Weights of a small masked image model: encoder patch size [6, 6].
Rows from block 4 of the encoder, named by matrix and row number. Rows with one number belong to one neuron. Each number is 128 + 32 x the weight over its row's rms, rounded and kept within 0 to 255. All counts start at 0. Numbers have three digits each. After the name is the row's rms in percent of the matrix's.
# gate: MLP gate (encoder.blocks.4.mlp.gate.weight, 512x192), inputs 64-127
# fc1: MLP up (encoder.blocks.4.mlp.fc1.weight, 512x192), inputs 64-127
# fc2: MLP down (encoder.blocks.4.mlp.fc2.weight, 192x512, transposed), outputs 64-127
gate.91 102:043130132129138094087172103095153119143118079113060132100243095090149116158157130095095120098170048068105085127147102092153175138137084109074137109103117108148149125099167125117108157107138075
gate.92 132:127136153161160141139163179192125141131173167140113145161156167180195167185187159174186172165125141153155141169157128125165180164148169169170159148118152138154168149173129164111167161123162158
gate.93 107:144109117153120057128131134148108091144114109139119109167146112116213103155140126114144087133096148108099113187071185131123058132084099102100141103120099118119088128157141153124161068090137072
gate.94 099:147141165096154121128109096111109178042125144111129114110132141131046120100104109113149109097160119120140127173090122155139125159140162154156188162172157148162094131151140126143158165139152133
gate.95 095:142132111130137097113101122147173051096120141115144096136139139119115101119147124088169145115169086192140137096137097141108111122111135166152130124167183172104177143106113139134106111147112143
gate.96 094:124120139186107155157079122095159081164139139143175117125114140076081131126064115109118079017115102131128068127129083115144173174161143074172062114126145118127103172132157095164116171153158075
gate.97 098:077123130134138107178083137143199135139115154108098171119135150108075188150109153132163098182158125141116065120138125141156120090104157088194121102123117113112161142132108056161137107123157121
gate.98 101:141151161111123150111058167184072145115119130172115117141185123124196107131136158122112132094116112168100129174056146122153107108094138082105166161155093132156068133130142195081138176095127097
gate.99 086:142185160138177173179131174203126135124147161129194157155089143177148090167150121181118197089102135099089153141075144183159097161102135129147133158133179098094111073130152119095092132148088192
gate.100 091:184077164120206146118190088088134160089129132067153096093121108131128110148126111085102111085141141114066183150193139157111081151128145148122179136171138140136182173116143104135123146106130135
gate.101 105:151143078079057095125113100089116076074110134075044075097083100135127141117104126102146106145131123097134105079144162122153117091131151117188112073154094093151116147166077070153105151169137158
gate.102 107:122127156116145113138088144116119125111062108117130129126125087124028104054125144114054133147168103143144084110121149137087157120129150135124057093124117148147076091152139098188076058087112160
gate.103 087:163151158124125155124105107113114115151095126155143130152149135135119120118114155152117136133123000118176143127167170111112142133136129145135121149154126113185103131128155106107137134131143126
gate.104 098:127123135123106130132153128126125118126099099130118129094112120119129084122134114139127137150120124167156148112198146139149096102111099141118151136124165167120175150101145158077117113123131151
gate.105 094:117159165128091140089103152152136143069093147142121126088125134090186149134132125112156108098124125089113108157124090112133160125122163157180098149145158113088135121151117178152168174155132129
gate.106 101:105113130130070083159111095095136114140098107133082101087093127089104122158145087132127108077145139129099113099119122061160109111143136192129103133103083103102156123118133135094106097102134151
gate.107 115:066128134078049057175103150134093088096060100156131070194142145096087144133146114109093094064170126158085130121182118103126064143139118121089118099111052093136080131125142092120168164059144074
gate.108 102:097167110102100150117158182158098152073108110142123144181114160120156059089146099019140039155178146186087097107100137134077076126166130129089066154109110111149089165181090165133112122090107100
gate.109 103:086139064094120110156117117122110118073149099094074147110079173166105137089123162121122106107166159100193129101083155100091098157107096131067155174128070148155166162084095117108083138097096121
gate.110 103:129163144073087112167180171151116148120120119103160131153115161118102137165104134138104127145168158143192118087098159099142122157131112142143143103092086082140076176119132129154110146175168151
gate.111 103:112146107118046134104147116122147113111175123123143118127146097143083125103128071164137055102145142096112136133130104162109070117130170164088112134149102091087079118090088100097104099140133141
gate.112 091:162112093136121119084116118101135138194146067153112112137137127161183136123084144173092161121094124104102144120088150142092090129118134106130184181123099160207179096162156147141104116112245108
gate.113 109:124184153102114090129110137083096133171130097095139129172158167130171121152107086150069103166104105144129157056089131137107112101083121123134082196156162104134081095142066107099066163118125113
gate.114 085:136186190126135130100156095090121190140072126150085179131115132125142109120100067082107082133128092165116086169129109154120087119100101130110149146104058133159132059112138128117125121079142149
gate.115 099:121149080097130127153110111150093102099086142113123075119127135119173069099107099167149140147098117085141137137117124095107118114174137127190183123113138122145124084122093136083133132104154148
gate.116 095:096153121094133130100120055105123130122075206114162112126125108129155092097097135115130144115162105110107135155130149040197066206118105156101155078154130126124086146149109134139096120128063126
gate.117 098:194122074089157167151157103143118122114133098172152114165117148120149188117139130164151099074139143153084121103142163084130125123150150136094151161134162137197130070135094160090128128161141074
gate.118 104:081058086097148121184166099134134111126100149135142106168103113114119085128109131137131134107136133148092099136140159122108127107066070145170138105066098148088210137139136138136185172107108108
gate.119 102:115158139101161122151083124138164065045119084210140084124149127109127113092143098129157138160132123110140116136067144135085102142136134107125120111123098127127128129140129080111117174090139139
gate.120 092:146123092151143128106106096144106127161117087134136165193109090104092161155166152132123140153128137090132123133090132135116167121084113198129160164116140130097153153081149094135137115143160140
gate.121 096:147139060147091120149127148157149114205134098166130106117150099095075125141071195148125063094124115153143090129060146140179136139112073131092161152187177093059171117132150094112150156125157102
fc1.91 099:124153101107059106093101174116103070161142154151128120079068154176117137135060187103106109085176050181163114155132115132069115100123145140132111120088129157109131121137110124070171135097139122
fc1.92 090:215149138141153111168104110109131160208100092160191148132092147091089154087093151091125118091207134159112130163119121186135079103115127078125129089150132147136145113090174115168080095136084117
fc1.93 100:122112097149079160179092186184108076143135103118144111128101080151144102114205151170123147134104149070193116086151129070174165081143112156081110127147133085173116139144106141132098162127132121
fc1.94 098:109154160098108153116164123169111073103117139133030146114077116141128095109155109160100111152044169061083082085076092162150114086117063119146126131115121119099150103139141168169137113114099117
fc1.95 105:146091170128114152085106184105063154082153187114116139170107099132124105168155100172118135150132162060158114144127083094165133075100126108144115147153126113168156197150103157145155161124153126
fc1.96 098:090129106109167092131140139123109123165107127127079104156133130045078167150138101149124117078084087070135125173088068130187079168089152090095115093107076156062135114127094165063106154086150127
fc1.97 100:139108110145164174123177163122101105115108132127136083115137085093107127147080118140138149179113180092137131171151194143117141151125134155132119125086098125112136164143167165189132148084170190
fc1.98 100:109149103101160135114135096120168133097117167223187071131127130072163121095135100136082056154118144157057140112053138149151132102156119095100116092126119100099112118174137144114115123111173122
fc1.99 089:083097125131069101152183118045123094172136093150150143102163088117167106100070177101170139097173140086084124123188118088120142103145140134119138165062075196146189121144132132093126122146158068
fc1.100 101:127104168100122128077149152111169095135103139135162079079093128172128161149148122151143097151138141131140079139103149125108068082208147147171108095160166110156138120079070099102095136081141147
fc1.101 098:140127078169113110161154097121147187141157137158123165123125124151188144107122145120143091088098093149174120048098087117126131120094118142151118167171106130139111091154090127113140151176110112
fc1.102 098:081116097150119070123116131084183132161097103124110147097064090120111091108142126119105096136119125179131114073134144154100108099185134189137092088099103177116107169124106154153163070158108120
fc1.103 090:146101104134102131112110155113112120136140092139086128132133126121111094081109113140084100138164131106149074192126169139162117099117110166145100156156110083117144151145132117112097106084098119
fc1.104 124:163160145173186179171138172178148154136173181148154176144157139110166153180147137151145142153157158150130113149154188186146163155155168161132121153122166150175144144149140164160131208166154127
fc1.105 094:135166084104147163123156108158108139163142098107089163136180169131139196156099147103107134130146137111094123171112091145092144138131154177049119211115120101128137164130124160162144167094144138
fc1.106 100:127092153103141093092130157141151136089134137151095087170130148096084131094149114196180116118167121091171145144175136059136125177160124110138132090140095130082175135092125080128130079144116111
fc1.107 102:117113131154166104123111132165109123100088088126115125085120154153108135109110122143147094144108114126126115184130093155143130214117130102121160143148122136170116165205161096147146078071092119
fc1.108 106:170133050100134113203161151120117133138147116117107200051170176122111114133109185161084159117141171091141182139098134107114085157165173092164110159150122137125070079139110102130104096156076090
fc1.109 105:119149154106085161120123128123108162119113097153094047100158110136099109106203144158135096118112122090157078114144178195059057110102107148151108106188110085141065169136103140128127140104109145
fc1.110 110:159127133122098153135144131181123133123073165167117147130125124175090075158102125193151122139136126145136114121125123124142145105137106123211128102085136116102144141117144165133138143172151120
fc1.111 094:068118191110105103143101115153159118100164157092139133123167119164109111123110111119159148112138125055117135064125155083159112066101097170167146129118118126157137101165138066134153137138131170
fc1.112 095:118157124095132130081133157125106163120143204126069078183132160141162195149195118195122112106118122100114095160142113134132115098100170097166096155108171132079159160079045157128114104139171112
fc1.113 099:141105145134139152080160089098128108079124136127093122112158114134168089112138168129154071148207153129110145107115126134153140123103171130112159102131156115143147102156147140100118116111147042
fc1.114 097:109111121079110144102159113127130112111155157140151113155138102181119081128155097070107108119149134119175073138120134174121104151084155188169200112099132145160111136062181109078129156140110182
fc1.115 103:168115172158142131095143157127161155101117131172138186099132148158120156120090143143104081169130139094160129132146155093129106147143139135099124100205150105092142124205089187120129181162110170
fc1.116 099:097105115101156073147154079111126133180098119107162057167149114093094104102142155181118167130141135065148125068085124122123106221187133179146108097163149085070092123137130090117128162103139178
fc1.117 096:122222152128150148147112103157073107123118166150141123132135149104141112158127168086106178131059114123103093106084102136168121153159127170153166099149094151105103084137137128148190142173147160
fc1.118 104:161102139098127112149101128158157132083128120137113088146163106156162066098174159166125140178112144132109108125097111150122144132176133067153137106153185120128069085126171180082136172125181122
fc1.119 106:103078168147087062148103125151180127103148121147135084109100157121162116090148144151227090171102118158161090119067084161101079106143115122078133116131149107057119071118111101138138159122116117
fc1.120 093:118121084116124069145129135115122092127114102145103086107120134128117139134137143164132131150138146077144144068179122055180141151139205133162123151096172134036098155211135090174112116146129151
fc1.121 101:081130138144165188148138216089128125141133152134111172111091182114072157146158127096058069141130113122163168144105073152107115080122134124071092129139185112072150123112152101092135109104159055
fc2.91 100:128109124119160107160160091079122190172075106140163168128217078091108101083191144148137107106105167110125189130169139116133115090140101133130128079122101092107130128101163118108118177119116162
fc2.92 099:119133150129156086163154125153139131084190158150116183140119160160167144158192161120153188112158172109125082142136136086158095097120108113116122111092089115054160120091121170114148157113129131
fc2.93 100:121141053154162134124161168149106154135173108113079131134126166103096123114127121147122156081148148133154166111057070148122119150101147127136170154174197110153164140069104136142091195171199177
fc2.94 104:123188151121113150116136104151055149059149116144141115143110119116121126120174073137105080082083121076113124077095116115184120153146137107072114135117121095170150093079102116114174142108071138
fc2.95 091:115093185118078157186118151108134140089140118186094164165124124029152134114099134150133177129115120086134119119150165127151189124164124134168155126185160126127093141128128096121103114036088109
fc2.96 095:145136146122123152159107135148125083129128134140116158140145131132108149129053123111144096114103045166069125143135135113134173077126125112157076129112148202117116171126183099152109157132129094
fc2.97 097:179161120092129111126136189135122132097080116147132082166130085070128167165117147082191153142147193116083153162122163135121117159104176125128178120134114150111159080114081133104115150078124158
fc2.98 098:108095146114083081142138092160136153107136158148141154116126087153085152142133097106164104160142116146164119114136102139128131108115137144188137104115158113148084193097105115112110112084165159
fc2.99 092:123121092123136097165132104237125107147143152148109088092137169112078147089147153201138163119113086116150132177148154129135094173162164149134151135096139153108137112070127126099159126170106133
fc2.100 101:095100087144140166118171126126126164123162131110115120139099074100031180057112154109170190147154145120127109148131095069096092148145074108152166160128162126140133064088137119096149157173180077
fc2.101 103:071143154120191131105118135145158142123077116123115132139132138146195170133186091161111103045101137133137148137131113121104074093117142149067074159127146110136114168146113153167119131101106153
fc2.102 105:145129128125098117121127135037129173152103136091099114109059107080133099150082137159144138172131138175141122190162151120143104113133150158140202138132111109134144117114161125099170172159121074
fc2.103 087:121120159110144130134091117147139097118106142112138133107102112143114116145062143146108117082125228134113146038146064115136052113133162099128151113103159210149081123159143130109159136174153140
fc2.104 118:110153125123107140113144118043124152137113114136133135105117119177119096107141123158138142147144144157161157140180075114122111148096088137142143141085100159072169123095142085087161081118105146
fc2.105 091:134145112132164188064086165119093117129123101133065141116122147141167158139122127134111062172196124090169090134121127139120116135124122114112139147105184138067155136104048147136106147184118191
fc2.106 092:124075169137117153138110145101113123114162103105079150109104111134126115142112177108161126110112170093157163104125063113065200171118108132112129119141113183086165130149062106112240114129130121
fc2.107 107:129117160107100056152142138123113053127086125171097123181112108147199156109166123161137083128113138133151170096191100063155122128122157129144093141122100098183150141117137118123180145143173092
fc2.108 099:208153105112102122136157079077063099127078117163088151162130183125086107139055136121130120182155158116128102168131122113142152126128098167126157165116066123114092103104100121132148084143108052
fc2.109 096:173090130121117199112131170115078126094183115138048139119171131202146096161232142108130134131141122120068151124124119135118106112103157165156167146130179081091164101105134152144156163153101097
fc2.110 109:166107155116155160198172114115141147140074150100150122150118092139120071120090169160172143164125156101104115112154094139095178124113111110154153149156070128146175114129177132089120159108151147
fc2.111 093:089140102118046094169109121151116152116126096088101101057181131147095084096088112131175099138199123127175114167101112131131165127137158154165202135073115142143095089169116091153122110113211199
fc2.112 102:147141141180154125174123199136075122186132137130154165188090136089169174139116120123138121141074109118166167065121148129105154126146126132141078169171147159180123079135124124149111123115123127
fc2.113 101:115121107159114097177185113143145129099155178125143098098097097131093136147132137113163135093116162129131138159198127148085112132150084156130107111092070111116167140057138140163188113134136174
fc2.114 100:092094148141136090154076136100115139112124056149141121084067128075142158090101097192124146186178132162113092160079122118095068118119159120189163160141083136165114125135146118146065145124123175
fc2.115 101:112139136198132114150140159147138101182163074152122143122104137091117111189163081160115109108137126166101091110096132140169146085142113111086150140061094071140105173151148155135118089136142046
fc2.116 094:065096108101116135167159101161116119082112145067127091143126124129110078089140198160066182099128127060160071123167118044114138163137118128144112118065221142105085157093104082163125122119151122
fc2.117 098:050178090091103169059130167122056110126081150109134108107117208148069085140191091128149098083168145120129128079118129099139117158110153148128196103196131114122102123096088141157170124119130165
fc2.118 100:121144108121106099168160097145148134106148089064174137111130126128125148105095145130118191143123141124170114103129081172090109116111079124106133143085087099180204105211143085138089154124050142
fc2.119 106:137094105142098169132192106093155128109128132098109136080129117146146114129170074158120159142099171075111127127159129174110118091121153115122125120089152081080129096127125098173159171111183079
fc2.120 100:148101129103121103131135115088129209145158139178167108104138134101145079131137120096111102130109105157158093177077086175121055160153114105110131133144097155098131092132134148125166137149099124
fc2.121 096:104131097154109145101123118135094144164136131123106202154128082113101140108082158132122140121123114148147098124138136155131159185139099105071090050101101185083152133123150153120132119156120179