config.yaml
model: "masked image model"
image_size: 48
crop_scale_min: 1
method: "mae"
encoder_arch: "vit"
encoder_mlp_ratio: 2.67
encoder_fused_qkv: false
encoder_layer_scale_init: 0.1
shampoo_beta: 0.99
precondition_frequency: 25
adamw_lr_other_params: 0.00076
epochs: 118.3
adamw_weight_decay_other_params: 0.05
Rows from block 2 of the encoder of a small masked image model, named by matrix and row number. Rows with one number belong to one neuron. Each number is 128 + 32 x the weight over its row's rms, rounded and kept within 0 to 255. All counts start at 0. Numbers have three digits each.
After each neuron's rows are labels from the 100 images, of 14848, where the neuron reaches its largest size: "strongest on" is what is common among them; "patch colour" is the nearest of a few named colours to the mean colour under the peak. Only what is clearly more common there than usual is listed. The data: photos of plants, animals and fungi (iNaturalist).
# gate: MLP gate (encoder.blocks.2.mlp.gate.weight, 512x192), inputs 0-191
# fc1: MLP up (encoder.blocks.2.mlp.fc1.weight, 512x192), inputs 0-191
# fc2: MLP down (encoder.blocks.2.mlp.fc2.weight, 192x512, transposed), outputs 0-191

gate.90:114095157132094162115135143167132102119092126099086100165151136107124140131114171083104163155168142110129130117161135141055139132117114064169086095094141163146139119120113174150112144054106068115161171129139121147131105111104110165098126180191103159173141162159169200168094120174182092159127163140143157106117168112095117149112189038098200114099126132138151139148132195103184110094112141127119134138096101140163110070089085150111136132170100141096159154130187164074085092071068098115116087085102114135114101046077127118086154105119154125138104166156078138096167135106105088178
fc1.90:141122102151154092098152180119125185154151114104175100119113122092138114151174069147104165165097150129143116144122085161186109104116135114155103137120186174155124088129153109143144134178065123089128112165081057120108162135157137144150111142131197078095087151109097126207161092075098150092161078146082140118115080093158141102144138214145153145108124128194168125161102166157112120139118159196172094124133139180226189182112160181088142113109128120128169136127111129170143101155132142053209161111136148156129144152166138113132146149143096150114139118094174131147138192147129162121
fc2.90:146121139133119148132160136085103185144182130141169152143109125138100129143118089191099152184101138155162156081118111134169064092168120145146165140099110129129197124156150142150117117222081101132092106152105065119117074170160119177176086155088135132132157145121199128125135142094112122128093218131094124098091071126165120077177077183131142109121147080107183142096087186133094135102154169133135117170093153158067141141211169070118088131096105149153124143139117152094183110172147094147113195100149130095093121129110104125061114138096133121149184136061141107118119095122136122151
strongest on: phylum Chordata; class Aves; order Accipitriformes; family: Accipitridae
patch colour: white

gate.250:130095091158116120096122110129164147133075117140178166090113154174065093080150159144106124152102152173090128115195071165155174130165099115085145109155079122164127144128102105189117141150142123117151173121115109126150103101060236105090111109176151151087100103108135160096050120132124191156141105111177134100100061138117111094109112147114168131097130118120081162117102123167122099117108145151133120119143160134134131127129065116146109129106093123143100091154121060155135088109117105137141156093153013109091105160105122104052068186140132170145143097157076101152095104118104080066
fc1.250:119125180094139130088117120151140184182137186193145102108079049105083163164105134173123091159145094073169168116104133149135142098072147040122158147129127094078109158138143111130140177131160148084152116153093122175087127140095159078117082122177150093091141159101143096133061118126135110124111098147177147135094155147132137142106127107120204097094066132071054115096191157135162118107162069135167103160201142127116150141135120140134116141119151177158141098124078081161135148094134108117230126113142088132054151111103153124141066099156095130141118177128137132135121144120129087132
fc2.250:158107174107115080098152190141092157145189184151096101220161124094171138141097174067115068084099152097162165102095115084076131143114131178153138138087121124111164150118114165126164089061143131152131081112110107174112120123193059166157128148106111129159142177126162134128173121142135086117125171090131095107162155128138158099160193118115075103157130114128141161124139126102107164146124125108113112164072099138119112122142129141080093131093163159132182116124171189089084145093066152181145177182109200062159076101112124166157170119087117104093097170101146134133136151140125139167
strongest on: phylum Chordata; class Aves; order Passeriformes
patch colour: white; cyan

gate.83:128106166073128085110162085077132124061116114161138115169058141166079191069126149113090158133135067087079103078124094143108157130141083166113124119127105110126112082130124115139116128142177149173149127065065079114190115074096078146137063129163120112085098094122109107119177112142066161112148096107102130089098168160043148117158178077102076216073123094144147094107152131128083136111159152154145153108153125164114115117215147097101185119118120137114135140112171122154143101118122168151102078156152136119171154103135137138073137117091161068100142154128133129121173098130121108144
fc1.83:146118150103129167068147113121101212099139126167151142169092130158127176090105178148093192099175060171031099126147117149107168142119172134148115118151139147134116093161172160134143132135175160124139164096095086144165097099177109181131090152161130164087172105154104150142121103153055171115129102117179117134067185135138156102132176092164096186121108088084165146094129157186107103098115109151155166094105137147143150148170055096090154123125124102164169142132115132152098108116136131155154104155177144119184130151079109190096089105084149110072183134146155144123131180188131134140
fc2.83:146149127103164120146182211076148198111114106166131080160115116093137159149175102148089130148145112126177116157113166133114130144103113176114147114231167144141114106152186132147146163112137137115093115155095155101168119115126054137094186050117149123195105132131188117100245103176146138081156088154119150110122079127131139112166157103133153129139168126196121169058129145159162117124152168118103118169184108155116145165125141109135143096144130126152088114141115183100139125135158134164155140093146111121066186127089144154149151187135138140160095162120117071159118107056112089137
strongest on: class Aves; order Passeriformes
patch colour: pink

gate.428:139102133127088135151145142108120149105035106115138148093136115173118087121177118083106136119144157114168157118154140122126097144139145134087108109149115135134087124170157064156061155083117063097130208152151163109167142160102118143131113088107125104137128182138133123109109139087099135097120142152145146121174124239093095141106099101132150073109098153155097095180141118109124169109066138079155054210136104088124197150140131133147089156157079126142093110148126099165142101115137134157091088139100135134066125084074081194185107141107085110163122208090114171128086156170126153085
fc1.428:129146137171155100052107108152145104077174151163139119085120122144125143121074141146167109123106085137146114172141153138109142117115087141144137133158082119129143110077106167086175105137151144131106049128170101160080114094143136163074166164183121134141140091145087165121132134203162172141131150139100107171150127051132126122111104158118116196143178152138139127063096081131161120166179130161146210074104186113134059120090095150086147118123139126162162114099093110095096178127101186110196141089153060098169105107184172087091129155120161140105132082161162124121167113148082116180
fc2.428:114165103144103126120146168111121082116066124064154105140113160155164122142111135139065091132187156137160129091141147129142127150108103104093115122092127129123093151173161121115060132041080094102141156139098183143201120121139167137118113110144154118145144149102053159069131099125170154095114106163158132142139150198125154107109137158169134099150114154131079128156105121091121079087098078037105103122180120109075184145107145141135138170097190153122081139095122126150150121153138072160128110198083178127109127060154071122193124176142089105143140191094172161159136160145098161080
strongest on: phylum Chordata; class Aves
patch colour: white; cyan

gate.62:132115128143101129098088107113142185178165105117125131086125110112149137132137113108077152132193135071164099103115106119123103131119130117157144116132106134106135117114105089126213099115121104081094090124184134139188120073137071124058089143108173137084136126114107052109099138201146126111139096136133134148061096115124176106124164123101066100131095146121124113100134093063163151085166224120114139103180049158086136182128106117184187111135107119093156116123061124152111112133106162091080126142113140116120161140172075162136040161096111158144115159154163186114140112115061124079
fc1.62:136101154092138145118112126086143113153063164218145114051096131075104150075115177127130140061119146120100140106142160160124157138114146095104145117139123085094118128130133121146148143082137128072170130076146153107112178127125103129119175056123111141110135189075170114111123073159123184123146069193124178148125087159102179141092129066105171100080110116154058105113085141149152162083144114062156119161123104125152110100138062110104108130179083113151139097078083137161089126143102075180158146106168095100097132109178101177132071127141158162106109168084192112111152127124098143106
fc2.62:157135170135161128100148138112085146154138129078157111194133134179110148173121127166165132120079105141133153139124098075162067141168120156127104111183129146125133094131131213140100144141186128167141204121100094170089102123155124118132129192174104094132113067151114132129107161025107122155122168099157105118179148097132072132177125203180163124135148147131210118161166145156106104170077119132106101097109181084147143131092133157091101123163183155083106143190202120164130108098154136124128116094154105147143154116092157078132166121119124095147099129112029151096099100114146119141
strongest on: class Aves; phylum Chordata
patch colour: white

gate.365:128138134073123191076132049139141155135164134119146120119191087059123122137124184109126113126142113159115145138153117152134139099091108111127187118144120152150074120072149138232154110075084068108136137120161087131099077154127139102125133049131150158048101047108095171084128052131128124134122128134139193094129089158134166162135142159166141128082121155114158132128183198139122170072148129156078159126129057160164136139165144167116101147119138115138161078163112137150083176121132117131091153146169086091167163138160112131159115131184171140138132149172160165094124124103095165119
fc1.365:103119119067095133080150162059121167202151086102143107127068085092086104155103113140127168128111096126163172136102121121152069151118120106085143091140130186098121164181102143150135115058068067120111103150133090131133095107118119099122112191210159134103133106074161116135100140124105133147150090117143146151131121083045141167150158136099139068098146132111151121132106098078133102116094127075088193170112189215164142134141095112161133103163133115109184085137094093189104087119126110109093066202194091117172143122148165138144136150106124157141104115146115128107176126132113141147
fc2.365:126108112161127228128127074078164090142134129134155133141139131137108097168124140136130054128142161103133157166182162096144123171082111124092156117104136128151138152081118037202114150134155070127188150139154137132159163082106109106100107096143149099151151102161151084096135076093155132160166121078136142110113146126214114134057117133113105102121171144130111107110150103128096135127082109100111107135135130170116077133113149183081105074107141103155114147138103124146112156119189155216160162170128117102220152119093124080149099143150188091139128097128074181112144115097120041161
strongest on: class Aves; order Passeriformes
patch colour: pink

gate.9:125151094124068118106195115133124174000137099082159126083143171128111102150144126131141102110183118136164156133177137125090113176118108157089129136121129138129101113145147096135083123086170165133113158141141177126064138109091107115083100147114159169140114179127155149140109119141104128141139093132103224148089134124146123078096093079099156153080114113162101115088094151095109108173144104146134111111138147172127096103106070101116154118105160160139099125071103081098111122146175147055107099192157135090153151127158055179195143117137124138121136099044117091139122132064131142079
fc1.9:125131127113114129096161109160138149083148142076114124093123144136182122126124197146145148060140191099071169130159115093120118200172123095097119133103134135134126169152159073111088123135151140122109093119127141129060142119140070059145088126074093166111119168176164170102153078159134121114122165097141176123100141095144080089122139073110173136091090132120111140098195106107128078163106129160160142115198183190095139110156087103114137141114123162092092150082103110121067075122159174068117133103192159109156181128168079145202139098138136139158155079121102120184116135071180113132
fc2.9:144155122146147134111045125100121113192114166172147129192090111157150147115155113080088152145106104121139126159057153117136146107150107116178146099159139113102090185080097168163151128134142088104110052130134104143185110159129059138094094125153110144110122129122093096079107103074124084140143098073173089080143143126164111170149219143133174119123187094134148150079144092143160133099101130128136159105082111063144139151098169154121203101152130156171121114158140154192100141080137129163160125050104100152116119114120102134079142087122113135121129124211095130144199105129151148198
strongest on: class Aves; phylum Chordata
patch colour: cyan; white

gate.135:144174073108080187075140118125114107173135100120127154104148071108130157138109134111046135198101145119028128154090120147096111126108146084167100100115118088128186141086144129154135123143103106155103129136126129094162146159138139080121128092141101118101125151151158095103088088120152132138146081147130062119124138143177179158138094165068101162132075115141209089090107064112125054093121124209139104161095128105157136090149135071096141147102120104149135130144154153124122131090135094085098120165158129143156108152067185130135132073128186101097133079113125076140133091077115047070
fc1.135:118075165190152072168112166127106155073165163132163166140122127173100134180112122137145146070137120156170139083163121106138122094145144214110156175154111147117123136126128149163150131114156157112093163121066129172166122108101159184112141135165169118150110176115093076073136088107153100106124105148066214131101110107120040143122120181173087103140161119114084144146100171135152138205160112134128165161118114120112124147129166135163113106127169111148054121072182177166149159097151175153102098160135118132105171095135129124190145195150085148158165155079146171121167136154144163162
fc2.135:103127139154122108165127189187072054183132106116165156151146125167161079113063051140131108146112075101161130142106078144100124130138120191095141111179150128141136155167154121065144125115159110185154150117110128125160077123137154161102112189158173133141147158144092119126204163097118151177197085126121148081130145140158084115126142196137160157090165102134122139118108088108128162164177072116190161120126141208131131118158141141084134131110160152174122090131127141107115116121133140187112172119126165079160174115120129128174147216129103097117136116100120139088157041083136178120
strongest on: phylum Chordata; class Aves; order Anseriformes; family: Anatidae
patch colour: grey

gate.228:082107177121069133092111120104122123189125066190145112122129146120134134115072075087154147187123091083155162098139150190174152174118117167119154080126128104127135118140108135140116168140108085117162133086151179132106136153125122066179150089151157117100025131055059110183161098153147099121116130143096154144184166139214151158090121111123110127185178113134127165088167175113111064123122099088148139064133143189131124081153152139155150114131139135145120170086135148098069114067107164064147128098073140112144143144145145109139170155142110121134088129152103124183141134146082129092
fc1.228:100127104129070070131087111172083086118131164124087157128142119126158127098142145144140083186136122064068075128148145072158161136120098136089151032153174170108177150125138087089131137136127128157168122121086169135143136158196100136105118081086097120113130169101105089133126147178112135074123164168104147141149118077177106157141163177103186092108114098134143158064123173126149152124131176108092119161102127163181189173133121081176074124086124121173097144131152104118160090068129115113101202128093077078153129105143118188179176150147094141102161120148134099127142185160136167135
fc2.228:119103154169131103116108102119059124124103130116117061178114134182133073156140166144130136133137146116039104132146159076099187128147100134202120141113129120125144196105103062165139126073172139174066069116103146135144142159135167152135139136111133084094041060134148133146121126191144158143086177166102142091124088100136124192145128169130133104117094154112118097149106193148153167113053179128137153168124164133196104169101163162131117137156109118068118211152112145145110129128098123155183136108111064143139100100103133136133079128145120174119060158138110157112145122157174151103
strongest on: phylum Chordata; class Aves; order Passeriformes
patch colour: pink

gate.242:108188146177102125064101205119052110142136117093148128093133069129137178069197140120145141095166140179117139101118099154156104150148123102152153153160085136123126045082170094157103193102125098097165095123118150135098090127149122121168095170182033106121114135151125148113116145146153106137144095125080092174110122117156206112170132125184113144067105138108116136167105157139126101099085169134137163122098151124144132185115133172115110117111124123172129133182165164181091153106109108128139132145088131176165163111060180125125095109130145144085146114192066149091180158160165157154
fc1.242:125084127151125095125148107143114144134141158152171134140092168092118148173105063168163181142169150072116165150128191108127118139159076105116136090103151123134141138163166139102096125145098147167058121114155116076016186140095089106116093123060163184153121152139144103102179145163106171159115147139090109159114096154103096149095206190139141076133129085130112124074153061149084139130088100119128076129128124182169138126165132184067154134112112148165136096098099109109083136121088178117140161111112088151142115171194083093107143154113086097120139133100102071169130153139153128062
fc2.242:110141155187143138117105116115095101193142205133151112176162133113092092130107096133109117115115153111147179131160153107097115129198076159162109087190076130165113120120134099076085149112090149130120089117094104091161124152145139205149133124137091144114135170123113196124106151138159116158130112133160096162093076146100138122196186171143117094185123148132158184068088127128059176070065130090149128107096128089182076121119087137117105139084083136194127109186136141202081128142112164127095189115130177100120103072163142107178142141136143091115150152158098105161127104109164135103
strongest on: phylum Chordata; class Aves; order Passeriformes
patch colour: brown